config.yaml
encoder_norm_position: "pre"
encoder_activation: "swiglu"
encoder_mlp_ratio: 2
Rows from block 2 of the audio encoder of a small audio captioner, named by matrix and row number. Rows with one number belong to one neuron. Each number is 128 + 32 x the weight over its row's rms, rounded and kept within 0 to 255. All counts start at 0.
After each neuron's rows are labels from the 100 clips, of 14976, where the neuron reaches its largest size: "peak in band" is the frequency band that holds the peak. Only what is clearly more common there than usual is listed. The data: synthesized solo parts of chorales (CocoChorales). In brackets: how many of the 100.
# gate: MLP gate (encoder.blocks.2.mlp.gate.weight, 320x160), inputs 0-79
# fc1: MLP up (encoder.blocks.2.mlp.fc1.weight, 320x160), inputs 0-79
# fc2: MLP down (encoder.blocks.2.mlp.fc2.weight, 160x320, transposed), outputs 0-79

gate.107 [157 140 154 163 160 131 153 179 115 109 143 108 121 131 128 105 157  94 171 125 144  86 135  92 150 214 116 161 105 157 119 175 125 124 139  76 158  65 139 152 144 149 195 150 129 102  82  79 136 155 128 155  64 130 116 155 120 144 105  99 111 149  74 114 115 153 169 118  61  51 120 198 141  90 155 143 150 122 162 192]
fc1.107 [136 117  85 163 147 110 133 125  95 167 154 178 109 117 148 148 164 144 151  39 138 155 151  95 143 173 139 167 118 115 120 192 154 199  75  88  96 117  60 135 140 117 108  53 113  88 152 144 170 106 152  85 161 163 142  87  93 125 151 133 113  64 119 156  96  87 126 162 116 145 142 126 119 189 100 165 115 119 167 166]
fc2.107 [114 117 176  94  96 118 180 136 128 118 163 182 139 160 163  87 136 106  90 107 143  82 141 111 123 124 161 143 123 139 130 179 181 118 132 176 160 131 110 104 163 176 131 101 191 151 135 135  76 136 132 102 102 105 154 159 112 114 109 120 113  50 112 148 193 127 117 198 115 119 154 116 143  92  87 122 157 141 166 171]
peak in band: 1000 to 2000 Hz (34)

gate.264 [201 101 153 136  74 172 122 128 181 121 148 118 172 125 143 141 118 132 158  90 138 132 109 180  89 125 137 105 105 111  98 105 152 145  75 187  76  80  88  62  55 171  90 114 167 119 170 135 182 193 141 116  86 102 140 140 148 210 129 101 135  75 123 135 144 125 137 116 134 130 167 136  49 190 134 148 138 121 109 143]
fc1.264 [133  80 157 154 129 155 169  89 135 173 137 187 149 153 143 143 108 113 166 156 113 118 147 116 105 121 120 110 120 141 151 122 135 142 157  90 116 167 106 100 146 177 134  78 107 164 140 131 171 168  45 112 170 147 155 128  79 154 157 202 134 126 117 131 159 134  89 125 112 100 129 129  97 124 109 152 119 142  20 123]
fc2.264 [121 111 208 101 167 108  99 116 122 109 104 162  93 177 133 124 111 110 153 140 151 122 155 158 126 130 206 119  90 117 154 114  63 204 220 152 104 121 132 101 184 168 183  79  77 105 116 108 104  67 116  43 122 146 140 167 139 114 138 125 140 158 140  97 120 136  74  56 105  87  96 141  64 135 123 169 107  92 182 121]
peak in band: 500 to 1000 Hz (58); 0 to 250 Hz (35)

gate.82 [134 131 141 119  88 147  81 125 110 122 150  89 118 114 114 118 131 104  82 152 152 152 142 125  99 157 116 124  92  89 168 113 136 149  80 162 164 125 132  88 141 143  75 121 132  58 134 142 107 134 145 161 171 191 143  82  89 138 140  73 164 105  94 120 122  52 101 144 127 125 130 119 114 172 144 192 143 161 109 151]
fc1.82 [167 108 107 160 110 142  99 122 145 149 165 107  56 135  92 131 114 121 170 154  92 153 132  63 151 205 111 153  83 142 155 167 106 114 105 107 123 154  54 157 163 143  85 143 132 110 108 147 112  93 181 131 198  60 153 105 101  92  98 159 117 166 109 107 114 125 100 121 188 101 168 112  88  84 104  72  82 138  97 135]
fc2.82 [146 185 160 166 118 103 109  91 147  91 142 139 131  98  96 110 126 136 104 136 120 141 176  93  89 128 132  67 130 127  61 103 170 140  83 107 107 104 126 142 130 149 130 121 112 134 154 124 153 159 154 137  97 114 117 159 171 114 162  72 135 108 189 139 117 150 137  57 165 160 169 135 135 163 157 111  93  66  61 101]
peak in band: 1000 to 2000 Hz (100)

gate.111 [187 101 155  99  41 133 112 128 177 184 149  78 149 129 101 107 103 172 124  90 124 112 140 144 119  99  88 128 139 127 139 112 186 140 117 135  91 106 118  76  89 120 101 125 148 122 132  64 154  79 175  75 171 126 165 161 116 180  71 141 118 104 166 143 178 152 181 148 115  73 169 103 107 166 100 122 141 106 156  99]
fc1.111 [ 99 129  96 161 113  83 137 119 140 186 195 155  99  92 200 116 154 116 128 144 198 130 132  91  84  71 121  62 125 103 126  83  68 144  92 137 115 116 130 158 126 113 127 139 129 141 111  67 176  80 178 121 119 133 155  98 168 164 157 106 171 127  41  88 139 109 172 120 135  84 136 186 106 149 190 137 110  79 144 103]
fc2.111 [185 159 149 136 140 151  96  92 132  88  55  70 138 102 141 114 160 111  84 134  59  92 140 204 124 122 141 124 109 137 162 124 160 149 156 126 162 104 114  83 129 142  99 111  70 107  88 174  92 132  63 116  77 104 111  75 128  79 139 111  92 144 105 157 114 182 125  82 109 148  64  98 105 112 160 109 178  68 110 130]
peak in band: 4000 to 8000 Hz (83)

gate.193 [166 110 129 134 174 137 137 151 142  76 129  73 188 111 208  65 186 133  79  79  74 146 163 124 130 144 129 143 125 126 136  70 124  87 123 153 121 189  79 203 162 108 115 109 135 101  83 136 184 193 139  75 130 149 105  87 129 129 116 126 104  90 156  76 104 154 118  91 135 130 140 125  87  75 111 173 164 121 154 108]
fc1.193 [114 171 123 166 111 128 118 110 173 130 117 182 153  98  99 143 101 187 152 120 171 143 154 133 133 153  96 150  78 120 179 148 113  61 159 139 148 151 105 158  95 146  81 143 110 154 144 126 109 148 103 112 147  79 131 143 127 111 181 146 137 121 128 183 142 129 176 141 180 179 119 102 129  99  62 127 114 123 163 129]
fc2.193 [119  90 118 121 127 175 138 104 174 117 174 171 121  74 100 118 111 127  61 144 119 171 118 124 129 105 148 171 119 100 144  69 101 192 139 132 195 109 131 143 160 107 174 154 170 126 123 161 156 173 116 104 159 118 120  94 137 123 157 107 103  97 115  99 165  67 168  85 100 112 107 108 126 130 145 124 154 186 185 168]
peak in band: 0 to 250 Hz (53)

gate.195 [149 155  78  98 147 161  81  81 142 106 114  97 121 151 127 127  63 133 142 155  88  83 225 141 172  94 170 190 139  93 158 134 120 151 156 119  72  82 101 134 145 120 138 151 163 161  73 127  81  90 121 114 119 149 166 134 206  98 123 157 114 104 108 147 134 167 104 157 147  83 152  76  98  68 148 129  87 130 115 115]
fc1.195 [ 77 121 145 135 145 143  83 115 110 111 127 108 180  99 120 159 123  74 120 135  89 120 168 111 155  90 107 125 139 171 128 176 125 166 135  93 137  83 200 165 122 136 166 153 119 101 152 115  83 104 154 127  75 184 142 107  59  95 117 121  96 150 145 126 164 121  89  94 130  55  70 136 133 122 159 158 117 104 158 187]
fc2.195 [ 87 127  91 141 103 119 127 142 179 149 155 220 150  84 145 105 176 127 132 172 155 162  43  59  82 155 102 160 125 183  92 135 129 122 123 132 128 122 156 146 127  84  91 116  89 114 100 154 135 149 165 125 153 104 137 130 134 160 118 143  84 150 103 133 115 101 137 134 106  70 164 112 157  92 119 105 134 119 127 149]
peak in band: 2000 to 4000 Hz (98)

gate.91 [108  60  86 108 131 105 143 186  84 201 110 125 124 153  85 108 156 169  70 154 175 142 113 203 111 144 142 181 116 118 142 111 184  36 192  94 109  86 111 131 113 109 163 150 148 138 152 182 127  79 127 113 155 122 129 121 103 163  55  90 146 121 168 149  93 146 150  95  96 180 128 116 141 127  87  93 174 106  68  68]
fc1.91 [123  93  95 110 132  99 117 138 108 190  93 177  99 135  77  70 159 184  92 148 133 153 126 206  99 117  79 107 143 120 149  75 113  29 142  95 148 107  97 172 118 118 162 103 157  92 125 144  74 100 132 140 146 122 131 143 136 121  99  86 123 147 124 142  70  98 145  58 132 180 102 152 132 168 105  48 192 160  93 115]
fc2.91 [154  79 102 146 123 122 169 148 131  96  81 149 145  73 140 154 168 116 138  86  94 110 143  99 112  98 195 132 120 174 112  98 110 121 146 136 148  78 124 153  90 110 130 142 146 118 108 129 104 162 138 163 112 163 198  54  77 168 130 134 104 105 205 120  68 141 156 125 116 128 111  63 111 117 115 100 199 126 113 112]
peak in band: 500 to 1000 Hz (59); 1000 to 2000 Hz (33)

gate.292 [122 138 156 117 156 143 130 130  51 102 133 175 103 190 166 151 108 129 103 147 126  83  84 115 115 156 106 188 139  70 106 139 207 118 116 181 167 103 122 111 113 147 139 134 168 127 116 108 129  63 100 149 111 152 118 144  75 150 146 119 112 167  81 143 117 168  49  73 124 132 127 202 160 169 111 171 150 144 142 101]
fc1.292 [ 70 154  86 175 107 141 136  86 142 125 133 160  68 142 207 187 125 156 153 149 139  86 204  78 139 123 165 120 193 130  31 100 133  90 157  91 127 119  73 159 108 151 145 138 182  90 123 151  74 161  99  98 173 107 107 122  81 193  67 151 132 156 113 102 100  77 138  96 139 108  87 147 184 148 150  99 124 104 117 146]
fc2.292 [114 145 131 117 129 166 123 100 124 141 116 116 135 114 162 151  94  61 193 168 175 122 107 128 104 125 166 159 185 130 148 141 112 176 130 139 113 101  89 137 145 155 133 172 172 121 147 126  78 140 101 135 141 172 139 119 108  84 157 102 113 105 122  65 125 137 158 112 105 107 148 144 140 127 146 155 143  51 101 120]
peak in band: 0 to 250 Hz (45); 500 to 1000 Hz (35)

gate.48 [124 131 111 136 162 106 122 101 156 112 118 158 130 125 107 133 128 128 142 144 129 142 117 139 133  98 136 103 168 130 108  48 157 108 168 129 116 149 182 129 171 120 119  67 157 136 107 117 210 159 104 103 134  85  50 163 138 206  98 102 106 128 136 138 152 137  92 143 164 130  98 163 146  92 101 130  71 143 173 127]
fc1.48 [157 167  80 105 111  95 113 135 101 195 162 121 118 119 124 146 143 152 133 167 147 102 141 196  96 113  67 130 151 191 164 117  85 155 145 142  97 146 205 104 125 145 122 113 121 110 151  99 186 160 121 115  96 117  77  93 102 170  61 192 110 142 140 150 138  92  79 113 120 106  84 108 111 117 125 105  53 137 115 107]
fc2.48 [121 151 168 247 151  97  56  72 103 167 125 146 159 137 112  92 132 117 119 124 121  88 132 170 110  80 171 141  91 123 157 115 162  74 105 159 132 110 117  89  84 125  70 110 122 113 113  89 133 113 155 194 165 108 113 116 110 124 108 108 102 117 178 127 157 149 116 117 147 171 140 224 117 132 163  91 117 141  92 172]
peak in band: 250 to 500 Hz (93)

gate.206 [207 128 102 107 165 140 165 140 178 130 117 124 117 140 125 161 184 175 220 128  61  78 160  97 165  92 153 152 120 118 152 163 120 111 138 119 106 126 138  92 136 142 107 101 119  99  97 168 129  86 129 128 110 101 110  79 103 165 157 191 146 100 126  97 131 104 142 135 144 132  67 111  72  84 144 141 162  95 127  75]
fc1.206 [ 82 145 168 144 105 160 116  98 130  92 111 140 173 179 119 184 125 134 138 142 174  73  52  85 104  74 192 141 178 115 115 244  52 103 116 159 153 170 161 138  94 155  91  77 110  95 131 100  71 180 123 135 121 161 125 119 104 124 154 130 138 103 107 122 136 115  93 112 106 110 106 156  85 131  83 146 111 133 153  82]
fc2.206 [ 78 135 145 118  93 146 171 108  88  96  83 155 159 114 137 126 156  72 148 105 153 125  92  91  86 123 112 133 144  85  96 148 151 115 115  95 108 140 140 120 161 165 201 145 151 147 101 124 111 161 161 131 139  94 129  96  96 121 205 139  60 126  85 168 129 146 128 113 160 157 193 140 142 155 171 119 105 152 113 166]
peak in band: 1000 to 2000 Hz (36); 500 to 1000 Hz (32)

gate.291 [112 148 131  74 104 100 117 151  73  84 156 130 130  93 155  77 102  93 125  94 122  58  98 144 187 169 134  91 113 157 173 123 198  82  83 129 147 138 149 121 125  49 102 148 145 140 140  85 113 118 145 152 184 182 132 138  93 111 128 168 121  88 130 195 111 111 155 187 137 142 100 104 153 104 105 158 141 118 146 115]
fc1.291 [167 165 110 186 121 137 133  68  98 127 139 153  93 105 147 186 110 168 162 124 187 179  91 191 105  82 108 148 143  93 136 144  63 154 164 145 103 111 120 125 116 138 157 101 119 119 148 200 170 169 151 122 127 122  97 109 159 167 180 159 160 101 145  97 117 112  88 103  87 167 108  91 130 160 158 103 145 123 140 166]
fc2.291 [104 156 149 137 136 128 163 142 114  89  89 155 165 123 141 127 135 129 136 159 164 154 163  92  40 122 103 158  91 127 135 189 132 155 170 132 113  97  99 134 116 125 164 137  82 192  93 146  88 142  80 146  65  88 161 163 138  97 119 159  73 178 135 137 226  94 157 150  89 153 135 112 102  98 164 120 107 116 110 163]
peak in band: 500 to 1000 Hz (72)

gate.209 [115 160 125  93 109 150 102 167 106 176 160 110 108 132 166 130 126  82 140 148 145 123 195 106 156 137 145  87 132 137 104 142 125 146 165 167 150  86 148 153 107 175 100 116 136 171 130 125 141 130 111 190  78 120 101 134  70 151 109  96 173 100  76 128  73 150 130  61 127 175 143 170 119  93 159 147 166 182 150 171]
fc1.209 [184  88  87 172 121 155 144 168 187 160 188  89  98 113 106  82 132 124  96 156 133 143 138 108  98 137  63 158 145 175 156 162 147 178 101 135 154  87 166  86 113 126 143 128 166 122  96 119  54 144 123  98 151  89  74 196 125 153  95 160 122 159 112 120 177 160 135 117  75 150 201 102 149  68 112  83 137  94 115  75]
fc2.209 [116 130 129 133 106 115  66 145 107 115 139  54 104  92 125 106  85 255 138 130 135 119 166 142 101  82 109 167 161 167 152 119  91 168 126 103 151 139 150 144 115 140 139  94 164 170 139  69 164 130  91 142 119 108 157 150 141 122 165  90  80  60 127 144  93 129 157 129 111 155 122  87 132  94 153  77  84  96 140 125]
peak in band: 0 to 250 Hz (65)

gate.257 [153 147  91 166 101  98 107  82 120  68  69 116  89 124 142 149 183 159  88 140 130 111  73 127 117  77  96 177 118 117 175 152 134 131  85  89  93 112 116  89 112 119 120 106 154  73 126 125 139 105 171 123  86 193 146 120 153 148 140 121 163 155 118 153 106 131 129 111 117 126 191 156 153 149 147  90 162 173 167 173]
fc1.257 [ 99  84 148 122 139 146 148 121 122 116 136 124 119 127  81  74  87 152 109 129 166 157 138 127 164 140 123 133  81 135 150 160 131 124  87 121 163 109  69 150 134 193 131  86 128 137 192  86 121 118 150 105 176 107  92 110  97  94 145 174 147  93 111 149 174  92 146 117 136  99 131 116  84  86 124 176 154 136 107 124]
fc2.257 [110 173 125  96 151 115 140 132  88 168 144 166 116  83  85 118 223 123 168 105 119 140 145 121 161 143 163 163 133 110 120  94  96  77 163 142  97 119 138 106 145 103 133 119 145 103 128 153 133  81 165 102 122  90  54 135  85 163 159 170 107 179  89 186 119 177 124 163 132  77 152 113 129 131 156 124  70 195 161  36]
peak in band: 1000 to 2000 Hz (48); 250 to 500 Hz (31)

gate.225 [134  48 121 182 155 136 154  70 158 121 138  99 159  66 110  93  99 112 171  81 105  77  93 125 105  80 129  56 105 115 138  77 129 115 122 166  69 114 155 147 133 128 153 101  95 165 115  93 159 126 145 133 132 159  61 100 158 128 147 201 123 140  99 106 181 129 139 129 163  95 132 137  91 121 153 114 160 143 189  83]
fc1.225 [141 128 123 162 128 205 120 123 118 148 160 114 162 116 142  70 100  75 134 110 131  78 164  69 186 114 111 149 125  76 129  88 114 163 130 162  94 134 116 139 160  69 123 119 159 100 150 123 164 145 142 109  68 190 118 106 151 168 142 166 131 143 185 107 118 104 127 199 124 126 132 190 124  94 199 104  95 107 128  85]
fc2.225 [133 108 107 140 147 193 179 103 134 106 122  99 105 128 145 115 150 114 164 171 121 119 134 134 160 149 124 123  91  40 135 125 133  92 113 100 105 126 123 129  51  85 154 138  84 125  84  73  78 126 121 195 106 152 122  77 172 160  96 142 104  96 171 113 112 162 121 137 104 115 156 157 126  60 161 159 137 154 155 144]
peak in band: 500 to 1000 Hz (68)

gate.79 [149 151 148  81 121 135 182 139 115  85 136 190  81  94 130 116 122 194 129 121 140 182 133  83 127 122 194  73 120  94 129 196 149 143  99  76 107 170 140  91 132  82 103 136 110  80 134 126  47 147 155 162 142 107 150 195 107 153 116 117 100 112 124 152  74 198  98 172 132 144 106 167 141 141 114 172 102  99 109 118]
fc1.79 [143 105 124  89 138 156 160 107 104  95 111 106  96 170 152 138 119  91 126 181 177  86 103 126 108 127 120 138 148  77 132 132 143 127 122 123  82 180  93 110 130 155  99 171 183 143 172 177 123 141 179 130  76 164 158 108 101  91 126 133 129 182 194  79 127 122 118  98 158 157  59 124 142 176  77 159 101 101  46  92]
fc2.79 [ 97 150 130 146 101 174 124 104 145 170 124  65 110 136 193 158 143 145 170 143 125  49 158 164  95 134 125 162 183 164 114 169 120 135 129  95 142 103 112 133 150 112 145  77 115 104 134 109 146  77 107 173 168 149 143 151  91 139 150  99 169 186 111  74 161 189 127 119 195 139 146 101 129 103 126  96 115 105 195 120]
peak in band: 2000 to 4000 Hz (70)

gate.90 [122  90 142 149  13 107 138 132  80 156 148 108  77 201 169 109  62 166 161 110  87 144 132 109 114 121  91 134 179  87 139 166 114 152 132 139  95 104 105 113 172 153 129 119 135 123 111  73  96 150 122 117  81 129 171 151 137 107 151 173 101 124 170 127 119 120 103  64 117 117 120 133  75 137 105 101 242 112 163 157]
fc1.90 [121 103 113 159 142 111 136 144 131 151 143 131 113  95 151 161 118 132 122 115 124 151 132 173 147  93 157 119 139  81 138 135 144 157 180 120  97  90 137  98 180 123 156  97 133 121  87  79  94  74 114 162  87  60 152  95 137  96 114 156 152 126 177 100 194  97 123  53  95  73 114 132 138  79  77  66 135 115 109 113]
fc2.90 [132 115 131 133 124 185 113 124 129 121  99 179 174  63 128 116  71 137  93  86 116 183 104 108 151 137  87 142 141  98 102 100  76 212  74 123 151 120 134 113 163 119 184  99 138  83 168 115 117 207 136  51 128 111 132 101  64  92 128 102 120 126 205 126 113  87 130 124 112  81 101 109 141 126 138 158 158 120 109 108]
peak in band: 0 to 250 Hz (75)

gate.282 [158 188  83 143 144 103 130 110 142 136  82 109  94 124 133  36 137 121 123  36 126 124 151 144 113 103 152 164 218 140 112 111 152  82  82 171 113 112 145 108 142 140  90 169 159 127  98  74  86 171 172 191 121  86  97 125 159 142  94 139 107  73 164 139 105 139  96  68  92 153 135 174 123 142 103 146 160 126 142  85]
fc1.282 [ 95 239  97 155  97 142  98  43 150  98 110 132 118 109 114 128 172 150 120 147 127 123 126 134 146 146 149 122 140 198 137  82 193 122  73 177 141 110 115 182 124 186 142 119 126 118 170 160 115  51 145  56 111 131  64  96 138 165  80 137  92 112 161 129 112 135 184 144 137 112 141 149  90 147 139 146 142  91 116 109]
fc2.282 [148 115 124  71 151 210 132 145 118 155  92 147 153 148 183  89 139 150 123 139 103 119 115 142 115 149 133 111 119  82 104 158 120 178  89 102 133 154 122 140 158 134  99 166 159 132 192 135  57  89 110 143 113 101 119 130 169  90 105 174 123 129 129 138 118 158 146 174 140 153 135 153 102 155 105 149 175 131 137 122]
peak in band: 250 to 500 Hz (59)

gate.23 [101 126 130 122  74 123 155 143 183  64 137 112 108 153 170 100 109 147 107 204 127  94 105 141 204 165 124 103 161  76 149 178 162 114 142 103 122 124 173 140 184 151 125  83 132 137 134  66 137 174  75 122 110 157 140 113 105 162  95  78  95 111 159 156 116 128  83 141 135 155 160  67 122 101 123 186  64 124 105 106]
fc1.23 [ 82  99  99 122  94 145  93  69 210 127 136 141 150 164  86 119 141 123 135 106 151 137 165 133 106  86 105 137 188 112 159  73 114 119 148 164 158  49 102 175 132 119 102 155 140 112 116  69 145  97  59  99  96 127 166  60 170 108 115 125 117 134 127 141  90  98 126 100 127  94  67 104 132 126 151 115 103 105 103 149]
fc2.23 [140 115  90  99 150 153  99 133  97 123 144 119 167 106  97  82 175 171 143 148 127 135 150 120 166 108 105 176 124 139 115  74 206 166 146 105  93 204 140 101 110  94 120 114  91 154 114 128  86  89 155 135 148 204 151 150 115 118 104  92  93  85 159  99 156 105 134 103  85 137 132 130 143 140  76  74 116 148 111  98]
peak in band: 0 to 250 Hz (83)

gate.270 [165 151 116 148 122 117 163  87 132  90 131  57 123 150 156 107  94  91 154 137  58 120 105  91  93  73 127 155 149 123  84 141 136  78 119 146 105 161 138 154 126 183 100 118 141  90 176  96 203 184 129 151  91 131 123 138 154 116 106  93 162  95 141  64 200 152 201 170 100 113 160 118 132 108 132 121 120  77  76  81]
fc1.270 [ 77 107 133 154  24 151 137 161 165 184 163 142 119  91  98  88 110 118 112 120 137 152 171  95 155 188 144 129 110 184  65 111 103 165  98 154 141  91 171 132 132 153 117 103 121 156 126 135 109 129 151 116 159 136  99  94 139 114 119 146 147 153 153 198 134 156 121  95 161  86 157 106  57 138 125  84  87 173 126 122]
fc2.270 [130  62 137  77 115  99  89 158 111 163 176 104  90 129 107 135 154 154 107 128 133 182 158 173 182 128 141 129 209 122 104 104 122 193 101 202 168 105  99 134 188 156 191 133 123 182 113 139  85 107 134 125  83  75 107 149  87 104 108 134 152  89 123 121 120 128 173 161 127  85 148  82 184 179 104  69 124 148 112  84]
peak in band: 500 to 1000 Hz (42); 1000 to 2000 Hz (41)

gate.316 [ 93  78 156 100 139 167 143  99 128 124 116 137 142 104 109 185 156 139 109 165 140 127 134 151 162 144 156  87 161 106 186 106 102 129 120 103  96 133 130 128 173 156 131 127 142 166  86 149 134 106 191 142 115 131  70 113 141 116 132 125  72 121  97 131 120 185  99 155 123 111 123  91 150 141  90 141 113 132 142 144]
fc1.316 [114 159 176  96 129 156 162 186 169  82 121 185 172 163  76 116 122 157 132 125 110 123 117 153 123 129 156 119 134 112  87 146 145  90 147 110  75 163 154 127 165 118  74 132 111 215  93 188  82 121 114 145 153  91  65 120  83 157 164 131 104 121 165 168 168 125 104 112 108 109 140  91 118 159  90  99 137 185  96 148]
fc2.316 [135 102 149  77 123 172  66 105 164 120 151 132 169 110 117  49 109 119 153 104 101  83  91 158 169  60  71  94  92 110 111 157 109 132 118 123 119 118 101 121 145 161 122 146 173 166 112 137 132  92  75 127 173 152 122 106 156  69 158 140  92 135 210 155 101  51  94 131 140 179 106 146 155 119 185 156 135 122  53 137]
peak in band: 0 to 250 Hz (86)

gate.81 [101 105 100  87  71 134 116 105 155 161 199 126 133 141 153 155  71 154 142 141 136 150 118 144 127 104 148 158 157 116 135  78 115 165 109 141  98 101 157 108 151 195  88 190 129 116 131 114 214 157 106 193 130 122 138 136  94 153 142 123 132 129 155 123 101  80 176 173 129 141 131 112 149 128 158 104 117 179  20 136]
fc1.81 [ 99 143 139 125 183 128 156 140 114 136 179 138 168 135 124 155 159 150 110 179 129 167 102 154 110  97 122 106 120 145 167 113 125 135 139 128 122 105 121 144 128 150 102 165 111 111 135 175 135 171 110 193 114  93 179 159  67 155 129 175  83  95 112  92 102  98 127 107 105 193 129 138 154 104 131 137 127 178 108 184]
fc2.81 [159 197 168  53 103 116 146 108 127 138  71 150 135 145  96 161 122 157  72 105  99 143 120 105  81 113 131  91  55  97 135  84 126 135  78  81 123 176 134 125 132 160 155 160 117 141 124 131 153  86 123 115 207 148 105 116 130 168 111 149 156 134 127 150 116 125  80 123 106 144 116  81 141 136 123  65 112 110 162 136]
peak in band: 1000 to 2000 Hz (85)

gate.186 [109  83  92 112  90 144 144 158 108 171 155 136 134 102  92 117  72  98 151 155 166 137 131 128 117  81 161 173 114 140 179  80  89 161 102 135 155 137 121  90  89 152 196 166 143 139  91 158 144 131 185  93 174 170 143 158 138 177 169  99 124  90 173 107 123 143 184 146 142 169 119  87  98 165 107 160 130 131 144 103]
fc1.186 [158 118 104 130 142  90 143 123  80 190 164  82  97 134 116 129 131 157 181  87 128 115 148 189 113 101 136 143 110 166 113 119 157 109 178 108  47  74 135 122 104  90 152 114 111 127 160  65 137 125 144 153 188 135 149 120 111 163 128 104 130 165 139 130 158 159  97  87 166 129 174 152 163  92  99 140 140 101 117 139]
fc2.186 [164 147 152 174 166 103 122  93 161 149 105  80  81 170 126 167 115 191 136  94  99 136 167 145  81 138 126 129 107 150 125 169 188 131 132 109 117 120  95 200  82 180 145 155  99 114 173 149 165 139 133 142 127 109  85 123 166 111 161 141 149 106 180 141 162  98  89 147 131 128  99 101 130 120  92  88 125  87 126 137]
peak in band: 2000 to 4000 Hz (100)

gate.92 [128 138 116 161 167 131 115 105 126 193 131  59 114  60 168 147 152 194 139 172 158 128 181 103  74 133 130 138 225 133 158 148 130 119 101 131 136  95  65 161 131 163 137  89 140 156 117 102 113  47 156 129 141  73  86 140 162 107  93 171 132 133 153  77  89 149 111  79 107 120  93 136 132 132 125 118 141 122  90 131]
fc1.92 [ 51 168 126 139 166  99  83 153  76 168 147 134 126 118 146 131  95 140 130 205  90 182 158 159  85  98 140 155 102 135 115 147  73 119 131 184 131 137 156  96 130  79  95 134  98 131 158 140 167 147 139  97 123 128 172 141 125 127 186 120  88 151 107  89 177 143 137 139 111  75 163 100 108  87 110 140 127 214 180 113]
fc2.92 [132 106 149 100 100  96 141 158  89 120 112  56  94 196 124 167 128 136 128 177 157 138 107 113 119 137 154 124 154 135  48 116 115 152 129  82 156 129 115 152 183  86 165 134 135  99 146 119 142  46 145 148 183 142  86 113 108 144  89  28  81 109  89 116 123  76 123  99 138 159 177 112 169 142  96  85  91  78 144 120]
peak in band: 2000 to 4000 Hz (64)

gate.104 [144 150 113 123 108 191  90 116  83  72 105 101 138 144 201 180 107 115  80 132  55 101 239 122 115  98 155  93 190  84 133  98 200 127 115 160  47 113 125 101 117  70 123 141 155 102 134 141  91  92 103 148 129  81  73 128 117 134 139  88 138  99 124  52 122 145 121 121 142  96 144 128 126 104 135 115 132 135 161 108]
fc1.104 [121 145 140  91 137  60  88 132 150 178 106 127 186 125 116  40 160 119  86 112 154 164  55 179 145 159 131  68 137 146 144 100 186 133 143  81 132 101  95 157 133 177 128  98 116  70  99 151 103 121 184 126 113 169 141 109 136 108 143 107 122 103 149 152 144  95 113 120  91 150 182 169 133 188 135 133 147 101 158 138]
fc2.104 [165 115 176 174 172 130 113 121 146 118 124 110 121  93 115 106 107 178 115  82 130 102 118 110 145 165 143 157 128 105 142 154 109 111  76 150  81 186 106  84 148 128 135  66 100 105  84 138 144  71  93 166 111 154 163  95 104 125 164 114 147 146 143 141 184 130 107 126 119 125 151 102 142 121 124 154 118  71 156 147]
peak in band: 2000 to 4000 Hz (78)

gate.279 [136 165 117 160 121 124 143 147 130 111  89 158 106 168 176 126 118 109 136 141  82 141 146  58 157  76 116 129 111 125  85 152 129 112 179  46 122  57 186 149 112  96 127 155 111 135 140 119 130 175 109 155  78 122  86 107  56 127 155 138 130  94 144 111 144 183  83 132 140 106 142 149 164 126 106 115 102  63 217 111]
fc1.279 [110  85 176  92 162 105 134 132  96 147 105 117 164 149 133 169 134 167 133 129 187 132  82 141 110 144 118 141 141 168 145 126  88 188 163 181 159 122 132 116 168 198 125 161 189 170 143 144 106 147 184  57 150 154 153 152 146 127 182  76 128 142 131 120 128  80 181 196 114 155  83  93 139 130  82 128 110 136 174 139]
fc2.279 [ 44 118 150 103 156 155 118 132 142 123 174 114 133 125 119 173 139 215 107 132 100  99 128 135 114 170 171  71 152 150 112 185 146 131  95 103 146 119  92 127 131  52 162  90 126 148 142 126 105 117 104 163  84 136  99  82 135 165 126 112 121 169 104 100 174 127 125  91 189 169 138 173 103  99 109  73 118 164 194 164]
peak in band: 2000 to 4000 Hz (100)

gate.131 [112 153  82 135 110 148  92 161 129 174 153 122  86 167  60 164 161  91 152  81 142 149 144 134 120  99  69 117 121 148  98 147 129  74 119 160  94 149 135 107 135 124 145  86 117  56 143  37 163  94 166  70 129  79  76  89 137 128 119  94 165 183  81 201 120 144 109 123 125 124 127 136 165 120 130 124 125 146 112 196]
fc1.131 [115  91  99 128  99 132 104 107 145 188  99 146 124 150 134  99 115 122  85 189 114 144 183 125 134 121 143 143 136 150 114 172 125 120  86 143  74 138 191  97 177 169 141  95 109 154  93  67 146  89 150 143 149 114 142 231 121 110  99 124 110 142 129  78 182 133  93 165 134  74 137 103 104 157  35 152 111 121 135 124]
fc2.131 [122 184 117 118 147 109 102 115  97  90 116 110 175  86 120 152 130 114 159 147 146  75  88 153 134 147  76 115  78 125 179 202 110 115 158  90 158 109 141 105 154 123 134  84 111 126  64 165 114  91 150 169 174 148 126 129 147 121 125 125 147 159 158 121 124 185  74  60 158  69  86 136  76 139 129 135 149 149 180 125]
peak in band: 500 to 1000 Hz (53)